config.toml
model = "sound classifier"
time_shift_ms = 100
norm = "layernorm"
num_experts = 16
Rows from expert 6 of block 3, named by matrix and row number. Rows with one number belong to one neuron. Each number is 128 + 32 x the weight over its row's rms, rounded and kept within 0 to 255. All counts start at 0. Numbers have three digits each.
# gate: expert gate (model.blocks.3.mlp.gate, 16x192x192), inputs 96-191
# up: expert up (model.blocks.3.mlp.up, 16x192x192), inputs 96-191
# down: expert down (model.blocks.3.mlp.down, 16x192x192, transposed), outputs 96-191
gate.42:133168173160144111095119143100156118129173101174144143141135111181085122095171123138111090114148119118126098169135139195123121120174163122109098143097153147081133156096121141200141105147115199142094134109165065144154206155111152085155071115154142093146111094153085122118112171126146107143
gate.43:128120175140110116096091112201082175142092172160097172171074159132158117137099149191139160126131131135114128112211158106124123109146135116143120122071148128172116095105154075173102148166110118110175137136113125084107194162125139131110034206133108094085112103105184067122089085129099156150
gate.44:049106124064118142155116127114143122115157110086109125144157134148108183140119104072161144121170117086171136124144221146132134080170118095114142147140115112158138126091106104127112090097157193189145127122061100140129162159145147055181142146138080107144120131051115141095099143116134104102
gate.45:129134121125145136113129100102087157090181152110165148133077136215135163186107111107119152090119109141194173096132061180106144066153105128076110130127129092139154169140226115147139196169085136086126090118109095065151146122092163094108112110134139179127126160114148072123147204152189116141
gate.46:076136120093178120101147178126115165106133177115112135086138159235146073070155125150124167083150122155165110111132135141153144111108105125094169141135188123133154091137108164187069117157151088120116116137159206136102156119084132122083115091154090122123080110099158082139119157083092144116
gate.47:184104129118119180126107155164155118148146130165163136130130095129145087119147128108100131119146140181129163114216192067138115148139116039140101170075134135111139101135058137136095101112164125123145085112097121114143129144074168124106134119122119118132112162119132112097193122095114111152
gate.48:145131140160116107134178058193149157117127142132087138140116111083129137157154116115104105125127140098063132131143129108139121170153101117124078166114093120129196150099086108162119117169088135111115151112086088124096107160099248239132100144090159123157126138140102105156140105122149112130
gate.49:087096128145114122117115135114111143138121073051136147179084148134106122175123146101128155163159159176183100063136131098157187122117024114129086118137139195171141144158165158110143099112124111135111142175138160137093198143174093128099101125073115078107126093121184217124116102107140131142
gate.50:110109112125125108162101107123084150092162121104129141088187100119154066181061117137124149152153137094125103085130175131123172087133090152092138093126132147162123157095126099105148075189200080141127087164137151177195136142103152148152097124110129011066123156134112178162159158195148180185
gate.51:124113159111111124112192152134191132103106091120113167087124128138185139134079154117150152108094165105124073136142126165059146181140143141097066135082103134093090107164153138120149132109172066152117178104153102142132185148107166110135152172137156132129123152137112154142154111169123087103
gate.52:117063108162123137128194173119073127122156147085182198139116082104107144091142144131131097164105145147123110103129139137083166155158054138142103153106124117126134090138128097089134145098152175163128096151116122102161149094087147123077109141130124107168123072150076116190106142198098156183
gate.53:134071140159071159163089086101115097104134142129127130165146090075095157161153156144174125101103178146103130162144104108155127194064129112118208114168087114182146150156087080093132152138207113183068106138124150134150155159140132115121130119127191140137100127132142105191155092094123172157
gate.54:130074093144139100120060182115106110134139167178148159135179135125110174160138098089101117137152168173108078067130156159157118136146150126112147134117121149082164098114164135128090091143080148202105232143117120106071132105149108135123123096088080168125089088117148126120138059165121124130
gate.55:189114152141166116051141099074129138150122116124064152104161177146160134153107061128191118127172089144097113177149083157158128091051090118146092087175095199103112129106160153072125126115130106083092102157173086146123204094097089162118120104158065131117160131135152112140131167160101109131
gate.56:090155096125144147108065152149062196137153177123218112164132182117142137177133109126122135179143077088112173125162121117113123157138121165187140092115109075072132105101070097086085161116140132173160117167111147145135139122132112195140098122173123125163047106123109124124071155174120103184
gate.57:113140124130162092114128123182098134104115096109121144130157133175207121164089137153105174103097055125041091152141129104121119158094042127074098077152077107090168115191145106150179131116075147117120135109127153125108082107156103121095120139125142137112113157101140078076100165147086157128
gate.58:133103109157107096137107115102124157113129148116162188123137114126120085188069137085121150093150164089153089162102120118097091105136120103232121121100098162119181160157149092139112172162139131136151166111124126187122134131094128113164093137121119115086114185076108151195130191172104097114
gate.59:114088133170167138179165098137149168116156125141104180135098108118102144180148097107182183145158091067124097166165108157111159158192149128136051131119164119156080115074108131123149181100099095139122109203224075124119138102106142102165088124166157112167109106172157111154112134143164125129
gate.60:083137170109135157074177151107189163144164112084119138124126108167107156094138090103134165082062091067100102123139137121105137091129106111117128130092185073100067127079060115127169119128172179128131127131103139117125145169131148123102130144142087108101137113112174112095132168080116182052
gate.61:123114128116151106124083170176074162112113141143114147081062142145086082191110119177129132139107132175101177120072142102074081137085162086123101136124146082103115057136150121111108096132200150107131088113119134166094140132069074128169133114115149154146187083125084076114103055148116185131
gate.62:192132132227119139117082142131099096112142138101072103185199133129078138099125108200129160181084172092134181071146147140079075150108138131133135127098131144118140099080169110070118098139123106152114125101120112182132137129110124109157157140133096108102182113150154117096154048127141167133
gate.63:120092102204082155118110143217119131186060126149136127060148114058165071129129183147157130121189130169086143125147118111152121115143117116133180195109134153175114206183109120140119086149098134135129176058154127158090116153080138064157139114094182115092146163132148092099118153067153107134
gate.64:130102149087164090133119153163095111203177097109165077116111166176062126151152088168138091081108115120115160143138113154140121063170076118139111075148194158108167135174116169169116191161075139137178127108099133163167188100132092059114155146170137140140144088157148088097109089104148099124
gate.65:106153112083167074124083087086151123095108124116106102123088136157117113147162093136167130127123096112103119189170119133131172198128164229158168161172137111127122116155117132135147146201139117134097136193102154138119108118150096193101141140185178146155084108162136113143109105146069090119
gate.66:168128091114071166132168129129167123125161134137152151104145046158086097153073113105084108107155109105136246140107175128118120164108138143142142131111115177086112124140095118129131121132120079153132048120117124171129122109080131192190124185136144114114125127132178236152171162187082097159
gate.67:176122128092116127092122174152088133199137082115100144099198111110178060193153153172110098126096085092133139158152064133139124142113159140091122083172132153066136145108115113098055112167082055171131151168046112135087088090062163164117122140148113173104130130114174165151167090128106150110
gate.68:133114149127090110141119104156120139149161084145108108131162094129103158122179169107084092108093086085128039043112140164129126087080134194057127128094117229094081143109049137090147139137115152111135101171180172047141095147114129157167169127155097129136089140172136143129132058112163184113
gate.69:153115094103128054074116160132150124138113227106067168131101123142109112120146073119135143076172132132125116158128108097110136068120169067092149166163197123140108156107078109137105099110113138066150097170134173156178166087154125142149130117159087094174113156111158129145139119122121108125
gate.70:102099105159074121115134178136164106108061106145099120160197139147157150110178148170117099139102135188090169141142117112176127219174120089138108168107117157142079121138091058115151091135149143099160133126113134104163074145116135147134137169128039153159118086128109157115102172116175116121
gate.71:124121069190130155109195144130144206136066133120069160149147122194185139122118113095134130136147167088149171189113113117174119156155116066108143155122106155115115196158142115038099124124108075144117095103109171134136163074120099126126173139133079134074112175107066147154149093144159136120
gate.72:109098113151092151157104149057136138113115125101119092091110106221112143132156084131132110131153096079092103140123137098129122136191110095152125134138116110073122109136132097113076124132148150164136084183148166132064141173148122185099141190146099166143138169130102142121070168119124093163
gate.73:112090175163103102120131135135095144133125142113087128134124129171130155139141107185092131202201133158067130129148139125122126028123118179105133103129158139135177125146100179115127118092052110150121124095055173094092098074127076111087137138129125125144156137128103191117095101139144123136
gate.74:099123110144099098182116082143124118113123161098112185122166124159138137127059132136114168154071171110092172174086139132123113125137168056124106125122109141182112077176095150156162117087157140148133158125097097193128145110130117120145043097128119116135128084134151112157104170132101158167
gate.75:095114124079124106092130152178099126166154112125103186126064121127147124133116175170065065156126168104083122148098140093153148099142144079102104196105168117081118120071166205153177105103153175097158092131070130089119132080150135160161118122076122192125148091148199127041180102143114140117
gate.76:132176162153153086113072152161115090172154182135118141176184180125110169128173071123094094152131172164152144125154116180085178103104141084057129106125173124129128127108124122121169110122084128095138198095100127173186135103150130093172162155151082156148151163121116086172125133127137164151
gate.77:177094125147092177117131171138108068078091133122099112137147074154095170160145180058183158188116175184117164090133144111099124139112112134131122128080147126161162085118138101089139118162169133162183143134130137111112140100090121094080108148161131117138140105204150106119158087188157124086
gate.78:108105136079123154130137131157145161119167099110164146162184113089114073098124139097122128098120154122138135109077123076119134118068181118114154115089151149128116160099096177163186121100154162143171080132112104136133172137130119099149104078122180151105159135146146140078125245081116133158
gate.79:070183069091212126187053112115094157075126204135142118148147165104102143140110205144090134076144120071090172136095140128098170179139143119093153174129144133106152080116113115133157177103068213155123133174115119162126128115130144150133125093105098121103154119076123140141120109080090168066
gate.80:142144159119140070135111134056090140117093153141110118154059099144124148166124163142136131118169123188091141124157096107165072127089152162138151134138118151113158133138112216115100127095106126172095131134191140101115125194107048053107125088107103118119133172102146152106086131105128136096
gate.81:136144141125106111160088108134118191141129177095154127166190110080129128109128187055124155117122065077125101171096081183187098071152154185113188181139143085122111178154108130167103090204135154101146152092120108147163137171146158106092108112113126160110111174145132146152110143132161155126
gate.82:098152192102122176176179115136119144132111115188137162066082099089135138093173117087090069125129117069139148100162168157133083102154090122174126115119168103082072168112104166122173128152092107077130157164136165115134098185160132096162087104130149087099094173107128069134137157103133189128
gate.83:145137160138140132120185184152129104107141110157106116105153087133068113090168077155123099113108081104127160149136159136176208146138079080131146136185078079082154126122114086127014112133110156139148102090177143135158139133099144122127156164140134135182171145107125125144150179133134150132
gate.84:072126098126122168150140152137121102136107056149121148160146159140134196084118072128184109112079112145050159137122127138165118160126130172155070118170095145149118103157090090164116155100176164110168099152200061085138153139132191186144171093124150118083091127059182113164148141122082116137
gate.85:127171058191081099139095156118129092164120187168141130128144082075126177117154125170083128134140072125169075122139155170114132194110161116128115121132115133118134153092121077173133082126108081141113117128125101152154080206188153116161154123114116146152184128137094083136127146191099133178
gate.86:158133079081160125100131130145124142132094087087080107163135103132132109142125139112104170100107107156139109106062098144142122195169135122099157108153148116119053190101162183125147157161165142072179117139093089164132169138147182180110144148145075156147082139117109150129143098111167137114
up.42:123114126150118174153167137126120155114080129122107110088089099203131165137094068126115142117150241178132136136163147096188149103162140132056119143132092120130107155079135181120136112090096200114152127177131130112110120160160173138176120147076119116171116129117067118159149093137097125115
up.43:139153151121110150149167166088182119091153102125175101101163103159170141114120089095141123112134126103123111146030108154084164121060128142161146133130125173083145148127111149078164105132131163105108147148092076144135103110123079130152215121144143205140157135117099200117134115193167128119
up.44:166081206113119070119042143113108102148136096172160193170156110124157140125136129173108156188077177088112117137098102129151158111127123139088114128127155148132151149135144141156134116155095091085102091144091117115168104147116151098065065147185118084105123155130103148146139132145151129177
up.45:111165178158109136134107117150113129136086126111091122165185125089073094115131142118087160171095153148123083142124152072142134205082112147196170099155148082115097142114065105160079097079121115153145131141164143189141091142169137180098144154155111075152131116161139164126119066078085117162
up.46:126138098130081112132208146123132169144077139177116081121120154127122142123131151198118128098135111153143057195119111114148177132122103116086090097172152141111129182154145122168107149082088173133094123195084167091214126082070085120109118159120150122180155085099160123150159133149088039136
up.47:122097132130127134151120119101114148156129098145154145163097102111126095127091128117108070133143101190075151102182172118105128141128063118155138108091117132136158149142074162119072132136211132099140148107164138093128118167063146109141108103097151129128096133121139136137175125131158100120
up.48:138125151120147167113066179060123125157148129124155191104105146188128151096118144163136119122143108147196114092114117158124136100114141129151177080148136121110063133142112128107150127108178103156160108167178157115168125072162039039135168102144126162113144131133164130134128136106113175093
up.49:137129111106151082180153114146149168167127144145087134114141108162147156089176164139086115107127104099087198189169123124072105107123173191085110156157170056110109112081123178164103122138126141125106080111159143134126061127114146172132199139183139198121117153132101104108154172149175102114
up.50:158095123121135208079142147172191113102084102147109112138112065145121145098144130135178114114137124143146103104132107103184076179125149121105155172062128179111145127163147139128090136113055087110163116121104132139134083114128141119139155086191181198173167091149170076152135097178138131107
up.51:159122143117154131167108126172085094151199164078167118150112184118109127172139069108150114134171120183149137118128142178153097103123128113135137081129105124117162205121120081139102092114063206108124100129066131122133141153168135153131122103143081109151109100107099119093153149115110153114
up.52:066108072105112183102170146129081159132111111083131174170132116120136127148127090058168116127066139138178087149110140154066128138129102162134117142104078149095135072129150112140123141098083158119096173129134128107130157104144189156086164122114069152112119093167175137148124126134118119131
up.53:069131142169178179077101160147080113098091073137146169146150144132078090134140154206135113093163150168133090069116107188146164093068105100144139097156154134097121072161168127163121060091140106159135089168119099191184113116137131122123173099125089091146184138105133106180123144129150148163
up.54:158107103111147153144115089076153130139163158097122108121099118089114091197182156098115147137147060092146107113158146167102146114075191137088102106100095127120148209047088148130121174115128124079150117077187139118138144172122208128076155131122120131152134078099159130044090143075119164092
up.55:143125083180053092146111082148184180123150118129125112128106117124129063128147176096135118172087145127169149096159069124136111126149075137146166149097120167156105121096194172148143187150151136090169192153140129073105158130143136168132090147165122102031149161094143170169127152144113117121
up.56:154143123186116109118091143169102200170134086188140197122196194096176176149103125046118177132138079069108124109092161114151136159122129128148169168140116138106127099111131129116105107086115133162135146111130157123137135131113109139099118154132105091133067161084202100110119141135155087151
up.57:115120150088108103151084137108104094181137122162186154131131115141057184152170136081152125158132149170151114131109113142155101109100168099119155133122146189121094110069140149139154116102173126134145064148189102154103145129109086135148107130124100147163136080161093143112090121122118065152
up.58:087080131165104174125115100070147124096191118121138139127161138167183106158128113067097162106082155097111083178110158116084136113152083118190064144099129131124182140160172133135089136140168101133131164132148057170123096118191148087132108139149174108117160122096143130219126171150115096112
up.59:111120197065166115166171110139096164071094127131226142151133156125180082114160128156128154153123099100128095126104138201090084097150136113139077117108130122163152119067122090133116185153146123178134115116140134118096129077143115021156117174139122132136120090121137128136166170118132071085
up.60:131081111166125173144215125150129148156088094128122104133155109152142125135125123141146119085087101066117059082107131065138116128142095118057120121143150014138082159156060174110074138121116186105150128128121105130130087119096161191141152130170115082070149156120176145129089130124108136106
up.61:138092102131098116140125122121155094186112123120170162076119145147058086142174126152118133171125111154116086114082100135132150160091106100115123115129177086182126134197135114150085081167151174131148088129167149110113072133113058106189186145087150132185181053141128156132165156092089095124
up.62:146137183229161134064066161130148150127133148084109113183110130142093174123105143150090125198094128118096170132157154176083052148117128134121131129098135078130182094081141120076103119128186104112142196076130138158149147085126123102136189126165049171133104122092126145082170064118174167156
up.63:145152144079149189114125101103141106117194100158165148166088147139128155137113049121122128069128176177146069155126177130112176138179203098143090039135086090050154085134127155128125183098156109151172113140113132140153170104116099144091114146177073102128100080150107144132127105129094089161
up.64:117136142167125201154154100128121128051097096160128159101191121097175133127146166090183168167135166091128127074113112097139159191086136143102145130137066141133124098093112139082124065098151089123125089133161121106131069168125192147138107128142095148155161158158087154139116210143097176100
up.65:119155146202088197165169197120144194163109159114112188152215138090154122122089174169140156176161142145126121063116167081115121123159111053158128118047093153127110136099129147127163114079099093121128084081113124141167097122066140085150102142118128124133155136123131109100131124139115088144
up.66:112116153129160120089130114098093101098106100167159104162125141155167127115154172159164147216108172163147042170146148120123126100148091163108128166149105110173121188150155136098147117100122153088128171135104111127113158160178141050109122072131096139160143109144077043127092115108196135144
up.67:163124097130110152165073128089207064097131126110075080198121138123182133168130145089094111140141142126108165072173152049135150102112181119174069139196133186100159157093085068126101123122059091149190102178095111105134133129114160144064189102124110178158144191159110187107089132127140131119
up.68:149189128169060154138131111133092182082070135072138133148148153133113143091119110099092109104164120130102137099069163064157079108090129122147078066094129150116058125110123131104109102167101124193118128144110110155133122114086165138146176157191081140145194055121141123128090117138136157152
up.69:140135125126121114092151144177130112132096220131091191133105124125129116121138070125120087097180138115155092178101122084112136060161123095114146172123167119162143133121090079148114084140082140082166130149168150122128124100109145111146162096152150082217098131108146116163128126111119106156
up.70:088121074165132117151154190091094099151097060122143170133095138091123165124117160146120138164071160110064128179149132150174154151122103113105165199125120122152115161163139082093113096106093100153159133091060125109134097176131134141138133148114034150136140136103129133159117165088166140144
up.71:099164196179144114082145176115088142136090121157055137138130085136166143113090121073124078124183132100082141128130113097112104134181182129106150149129142133172114110122106101174159067140130143164122063102162104124116171139079135084183084072072082132077168160141114113110106182084063125145
up.72:082120072129140097125159098108064133125104132104118092132183123125137102084171080085159079095133069159156155168114111134104121045180096175205100138144158132129141120148132121125151096141168085141150117090172063157125152098133181169079119061095173150144117219125077091162139101114123123084
up.73:134074154064124128111136126160133178165154163102200130140084135144144141124116137159119107178214135150143145077132109130147132087132122150085144150143167098114119158167135141192092114111103125163075137103041139103117107068117081067107144148172173135112119177093147128189108127121123104140
up.74:103076123151137126036137111172097158187101098135160099116057115142163130122120114154103143125124171168120070103112160139106097106138113126135154080144036141124141108081088114071103130086178120027099155143142166167110129131096119084191170155099098110156127166095082075155103130135172132127
up.75:169136152132118159108109153137122172099183142160105119117167159156193136139179112088128079164114121117140107123147131178086116117054070122167157152136147140162171110150104118112115171145053097133134140134127090084116172126087129139188082114195103085120117168162085150178111145140123111082
up.76:142163155148113111130106100140122099180117167112121116228167147159136167144118108102127132165136140111116084155113150211157124067081160102200108163132186108115160172098119117099136093113126114173129163112080133159169170095126138085184136118158129153129128154158125124154193087170163148188
up.77:128119138116137069125121104143165088144171105093127106175143171130164124108144145143128160044114116156144105131111076171186113094126139091138189115158094171057113101133123234107105146172102059101108090111100146095132099166158143144137145165072166141122147121073107108138120122097147134124
up.78:191110158171109076111116139127146099180118132173120120097082158140137163136163097135110087133177088131120123120160119169148101139191081142132122176158099090101161153147170125102093147134089083117139190093111137128104100096132108155132204158161129113126100127152087070150150000191151111132
up.79:118115134182131102107122144177081124088078112139112160147115104104124130114173111076122166113143114150089086139128158168104112103120093129189105165111096117200143142106128086148080113097180148201142078140116089162164166118066068174135088136146157154112152135161122101060139107111113110149
up.80:100093120163156080124091125137115142107100199160095118160157087118143111189193166126116119120158126096084133140134118129124107086116109163125165110147136113117123100136067184142170183115141069139101150135071146111138122124103130122131164166148136153090150143113151139128091137092174123081
up.81:167130134099134179115119130141181061162127088153172190083204121101171119140084139110093092125110141160105190106109121113063142144124160121158116029136132116145130117096133120152130148182118152137180153116109120128139182044120119138134063129151137156102113095154154107123184134140164157137
up.82:106086167137140159061120063095149134134184150132096136168061133087133119116130193132118144110160134104124168110133187109184080120088111179150149078123120106096148059160114168150086133156126148131140106124118097122105122137133108132102150143090125146143146167146129137124072137066199130130
up.83:156147152131116141142143221111134118124112168139072091133102097138116127125129107130175150120153110100089194082108133073147133148113136150105045083162082078135113114158089130130106157116191168138106130135195134139155133115163164103092151139148129191150091121134120179139102129161172139106
up.84:131125131133105138084147134121157077121168104128103144126117122101085134088133077120136112097026131155092129137184136110192143146101160156154067129150056152111104111116098137164112157099188150081177134142105118097143162131123117195120126139101176119111112152104117070112126162117082111120
up.85:149135030156129174162185116101121179134135124174150165127152097104064107125130142131081099132112074115155117129169144157129148160172108085156120141141138101101166089136101121139134073134122110133095051125113139157168069146187118087169113138104115148195155130107092141103116153197091078136
up.86:112145091187130147186131068137145105067175110117087137125129095103146159163118196102133116153116125114115109168084130130116141146134150196130133105131088168110070149146123168154168144141161178137124062126168080180127104116107204140185090077155168144130134181163130146118118168162122147185
down.42:138097127119109142165041130094126109154167186093167169087161133151148097067150133109117105123168160087120144179165070127104172146116117115182097098118125105126141174217161111086095128086164086165078118129110156101121170168138152164118115124119104126122104154226122144136108112130110119142
down.43:108120163107180102063102116154100096135107136117142159122133135092188159137177159102136109163167120084038122165112181108165125177035150097127115103134114186104126102089109154176150104115148105201084167090082143190158181104135149150132148083144140178143142165153118117155085091108189175107
down.44:161193127115125146146117109142127150100095096131114138135168121158055098128134155097075099136093131088104106154146125153064082165148070123177123041102118099098188106085117120078168083139151078105107109174101147158127106156134151099131163114098187107170177117099125086130110106133117158116
down.45:168178107112124119104107109149090148092153161119113158091108165205215137143138118154164123091111142142138184127165110175131099096175157161146096148139119163096150129162134100101030118138103122083113149110131091216050135105126143156132141098171118144166145102112126173142146086137183133117
down.46:080080116118142110158138125095048116161148095086155149126070179147147122148117144180117112114106126138103149123086118104150121193173127133092084045104136187169134150061097211146132135173168084158187134147166086085079089189121106085124116110128119112143103164118118201167126114171138045158
down.47:072108079122125132103056104091155126142198085150171106101119154152121121187129174143199136131093187148163219157157150121186106142127103121145104139154145144122072053164116125109139129161103129071085129135129135143146099106174152161105123147149098109167185076143167098096110142102111116139
down.48:154071131131134182140039105127132161218147053137094111110118186113188202122195116126127126111122165128130107088127097168109068070115123107110152122129153156106159182126161135093117159126152065171106162105125163121126150174166140174159121102105212110082126113152137062133125117147136168102
down.49:160154152189137106130120115142080090086138153159125117139195181150145112148007162137095104096060170124071161106115096139159142149206109113177154134174140126125142059136115025114112170108143142142093134125150165204175087135109128148143099143186125070107088190125121110104099127165146137150
down.50:125137145130119131148138126060182161142129112076149176108128092130107229149152128155207136173176127148163084127145165107148128125176108109157127133178117142111130105213137093105152099105105117102117119145163114071143137123136091187111084108147106155153151142072156158106131103127107124189
down.51:121116156142095129160101123117147123141125126111105188131168134149087176139122133137078184142149141146194168121149160134129142089096084138107128125109158080171143137111158137149156151144096154094161150197119146127153165127115061115136130095107106082106148116106092152083163110118115176143
down.52:117113145137136071173163174173187120087149100094141086066118071147108116083117132102171128104151151195157166119148161099111124154080128113177118097066148107135132090136126176120189111094109103186144108089145132103121104143160072165134123126127157090112173151163122159139150155134176136153
down.53:225168068119131104106158141153117125181155162090105109091165135121058100118171122156157109103195108117126146159130131143134162118196093123134133120126146124121143129161129110090129169154069105186194105164111108156111107069134120075151149151106180168110134176112088172144156151125144043145
down.54:090091092086110078108127112100131134124104090105089180095179121139188089160158102151091186101135148083130106145065124096105107139098149156080098102102147088136142104102129149091112106104136125114172081097182153104129115098141186100139154130170143150149134125160157079103085104144065140127
down.55:134109164156160174130140106187117173164099140110142169142179145112085117114131082178165161103154194108148139166111146131110089189081122152191145197079160109157156094144181116127091159168112091147117091112084113102092143114077134096103127099139131095117116125164162167064130172103146144128
down.56:084140138169124140078101113113180178103099115081190095115133142110164143087125091146103154151117105166095164115113099101164055152169134107080106116160042129148107156134124098130135139136096084075081104116178157114120147133163108042107123142163120144129103152146173143150155100166134149159
down.57:087142129121178178069145128125120142112121117126130129135014137129203096137125104136098143091101126156121173124138194137096187120112142135178141075151050122103149173128106163081102166096135162136119166083122158188133106075179138155109159119148118121095125162129108106157156130128101165126
down.58:152125190128140082129163121110132087102181114165107086121122114141137118121066153140122139119083190092077128078167158117088101157135157155090110097058160050122140054085112100203129111096129139130087123117130110167087163117147120117172154135155134107132203089122132203054165128152124188069
down.59:139062133175115095120106156107115124119076132142164147128141135112068212151149139146143091105138102137170098082181118047170124118138143153099111139196125102144080110144167148087146128083087174176150158155172153168079083135095171110152123160109128106119148175174076149094095138102150151191
down.60:127141098158137173136101151104126100139118128158118201083090121121140117149175130110132167080069145129179123132128179122141178125144103095168132074171182188130082095102085155137139103083137110110087118144079151110142061144081078062135141182114140157154115142184088166120106134134062129138
down.61:156072142118072170127117138116130113107062145084139148199158154099085109132099130122154139132192127130137145192161109168104137140144119101123151046144155137085133170171124186107086135073120097115101185150137132160128176110071144127097140203169144166117117079108065105122105114122114118159
down.62:081165134087137134187139119112208157098119143151119166116068126125172065042136110143117188097050159082148145152153167115083181091098150089137147135106174139153174138145110081126170108129147139113175069158179190098099146096119095074157151115097115123147094117107174135166171139129139051143
down.63:156108098181116191078034086134127084161108058118130078140165091168099157109146167178107122114168135170193134148125184181099074112118106164105145227142083139156119155152094115093094123099161134124146120113142097156090163116102116192145110141152168135158154152166117106121163151111126145131
down.64:123084110130097096135157147171111156073078144161169135141111109105148152137129157130152090133098206102142117074116144165112125150171114212094114070134104112125158097094145132131159178104133114165108195127122125162103061118110091116122072182105140157237157097085163186101183091106122058096
down.65:108121119120105149068106143104167158098186154159142123178085083088124137103152132147101120126076130114143169112175133127159082122153120098088066148152119177136101154115079111105133119130084109124157068128176093131120132092076129170143170140125137098142104076139119161082145138129131164126
down.66:133143173102109180165136129120080078100111151147128104177146145094119104148132123130094115118133127112167075159083075085151142152116116134193197137114174148168147162144160091118151116169142151118146171085176120153170114134101097151104122194181090137140216087087145089079128154111151099142
down.67:102148083125113121141109121180136161093089161136110111073115142100033165058132098150146084106154173082060179189171168139071107157161066053114131107175151114073160137194075138132045125131111109115085122144126173119091157154117106166113077092113125094131126064129150193116139158100102107149
down.68:141127089160143090174145105128070100123148054113141187158112090111122114172064130145134204089106125145091092148106125140125125152202121157042130172103156117120070208167117090114080092143183124106118108098140163158148129158127146052118094115147075158147142103110155147166088133108148129109
down.69:116109118132124137104052131186140084184157176068113137142135166099141129081137145118084147131110139197119109187098114122116128120119104089076075073111133098114111181104134047115103127143135129132108085166114113149112161107115146158107133110079159135150094190202074126160076088117137220148
down.70:068187090173117078155102159137155131058109113116197131117121136096166112118101141151133165117166031113093138158123059149135145112117154176154161145147163099129139144191124126149125147099111149138078109139133142174101119174101161141163155139167127088166137069115124159106134133082161157087
down.71:090096121113095116076114134104171125076172122053084187168162122121153181085148121165133153051138131087125117160114107181132122097181112140181178143088122082113126104162114154124111190070077163133103143130068129106052146125117145100165179135129140150143180104158105106171130114166083164122
down.72:141167083145162112116118107109110132161104127112149163197137106081154089159110156124096120114166095159172161165140159152137132136145107144200129136173156162139115145115128156088154174120060132126100079092076102106169150136138115129180086129143103145095118126095165118093102080128104121088
down.73:144115118116174105117083081130180163155106185114159158113123126150114175144143092164152191121119041102104133167159101116086161112151161185073060159131217116106135168110189234102145100129161088154152130097093134146080134166129088130165188084069146120114137119132192157188107140141122115118
down.74:122099120171115148132117115154141179223132143107128152184143143125098122064158181148118067118126147171145078125192154095156139150124124143135155113143121099141107138121123113126170121149052137153113135141134089146088142094120142103109130190138135122134059208156145105108111122112169141124
down.75:126165149101116125118105111149150128203156158116166099173152119155139135159104068132185128148109166026147103116153178163144110132137168110145152214111184094100097182172107112118113060143109058112116126169108104079151156047132148137119202135085130112175071149124148173181107153172152098110
down.76:116134135104172164135122131205140090128152109109111095117201138178109087101134110087126096089116093122156115163102147169103100168119117128129140167060090122133140127095160099107097130126136083116159115098088120122174105127111134147155163146125145126098151121140063079146089100111112161158
down.77:141149104111100225170155137165090137159156118168112150130174129119168171119138110196096165129104153165106117076113124109069140119119156183110106146156130136132156185080158115167116161164122088084142102146132096139132105152057156065100099139123064141109117088078126164108179130135143106072
down.78:113099169111091202113110108143124133130113160168116061101143124168100110121100145078127110105146096123124070100171141146136174152133130159105174195133141079135119200139127079124075110118155101141091181159114106145086109119133113151137161132132130141115124132118124066130069163138153097126
down.79:104141116155173118181134141154154137137123123195172116109113109144073147170122121160133149117093109160165138152110133164120093133142154137099109113136085112141140090134138150131088088113141069096140128120076132074121143110142128106151101123095112127052137132177099147161117120179137128157
down.80:163137100131180100162117140183158152102136117123125101141116148149097136123088074090133129149094159113131114142196088120101134152122144171027162141164146143121200155166134125126070092110231134111128148140130187105129197094130096073129120113161123114145113174152195139136068114111134159159
down.81:144081114098088136139169135124066158129124085117135134080134162132109144141147142175098184103191117141140102092158137175155089084132142088170157155101078184135188118132143096140099116135118183174100053135143163114080135120079141116136139151171165143112156139156115191099155132123160103121
down.82:147115130125105101100141145107089141082090124108145158118120096128162104135044154147032168138089122151161101074123139089145131167129089042080148150106061167110101084164135137080081116135152132143159094121112180105095204138069114124125127077161133188100119117156061137113129123099145133091
down.83:153158118111144150100067105154119127110118084140127107145077151045074145156096093131132207129107118133119097119095105143144114108163117152133181085114178101137158183135143084109139054086071144134150100141197127165153142121105118109076093136176084167167115118147141209141116139141165168173
down.84:164184129142105114117131149138092090141120109126157179128105154106162168136073118113202103096181112086125142157134103143087120113193118130074140185088153127089107016144140144122130145121103111113139149113104101109100164073135123081125109166176116095161131078136092086146093130137165089154
down.85:103126097149138165122132141164092151138186120103098084051147118127121129127098090112127118140123108091113135167127154132100121149174140122108112089057115147092145104134110075114121106137168198210115162175158197091094115129202118186140140111101154113155062130126124107087144104091131179148
down.86:121104148219145114135070150144135118140097167149147150103102141145102156091131134145153139163104116164144192173102084160156059106131087111139057114172131127167138174112158159089101099089183077103111098123106146117133088176131112147083107139194181124115120142163128165133158157137078114155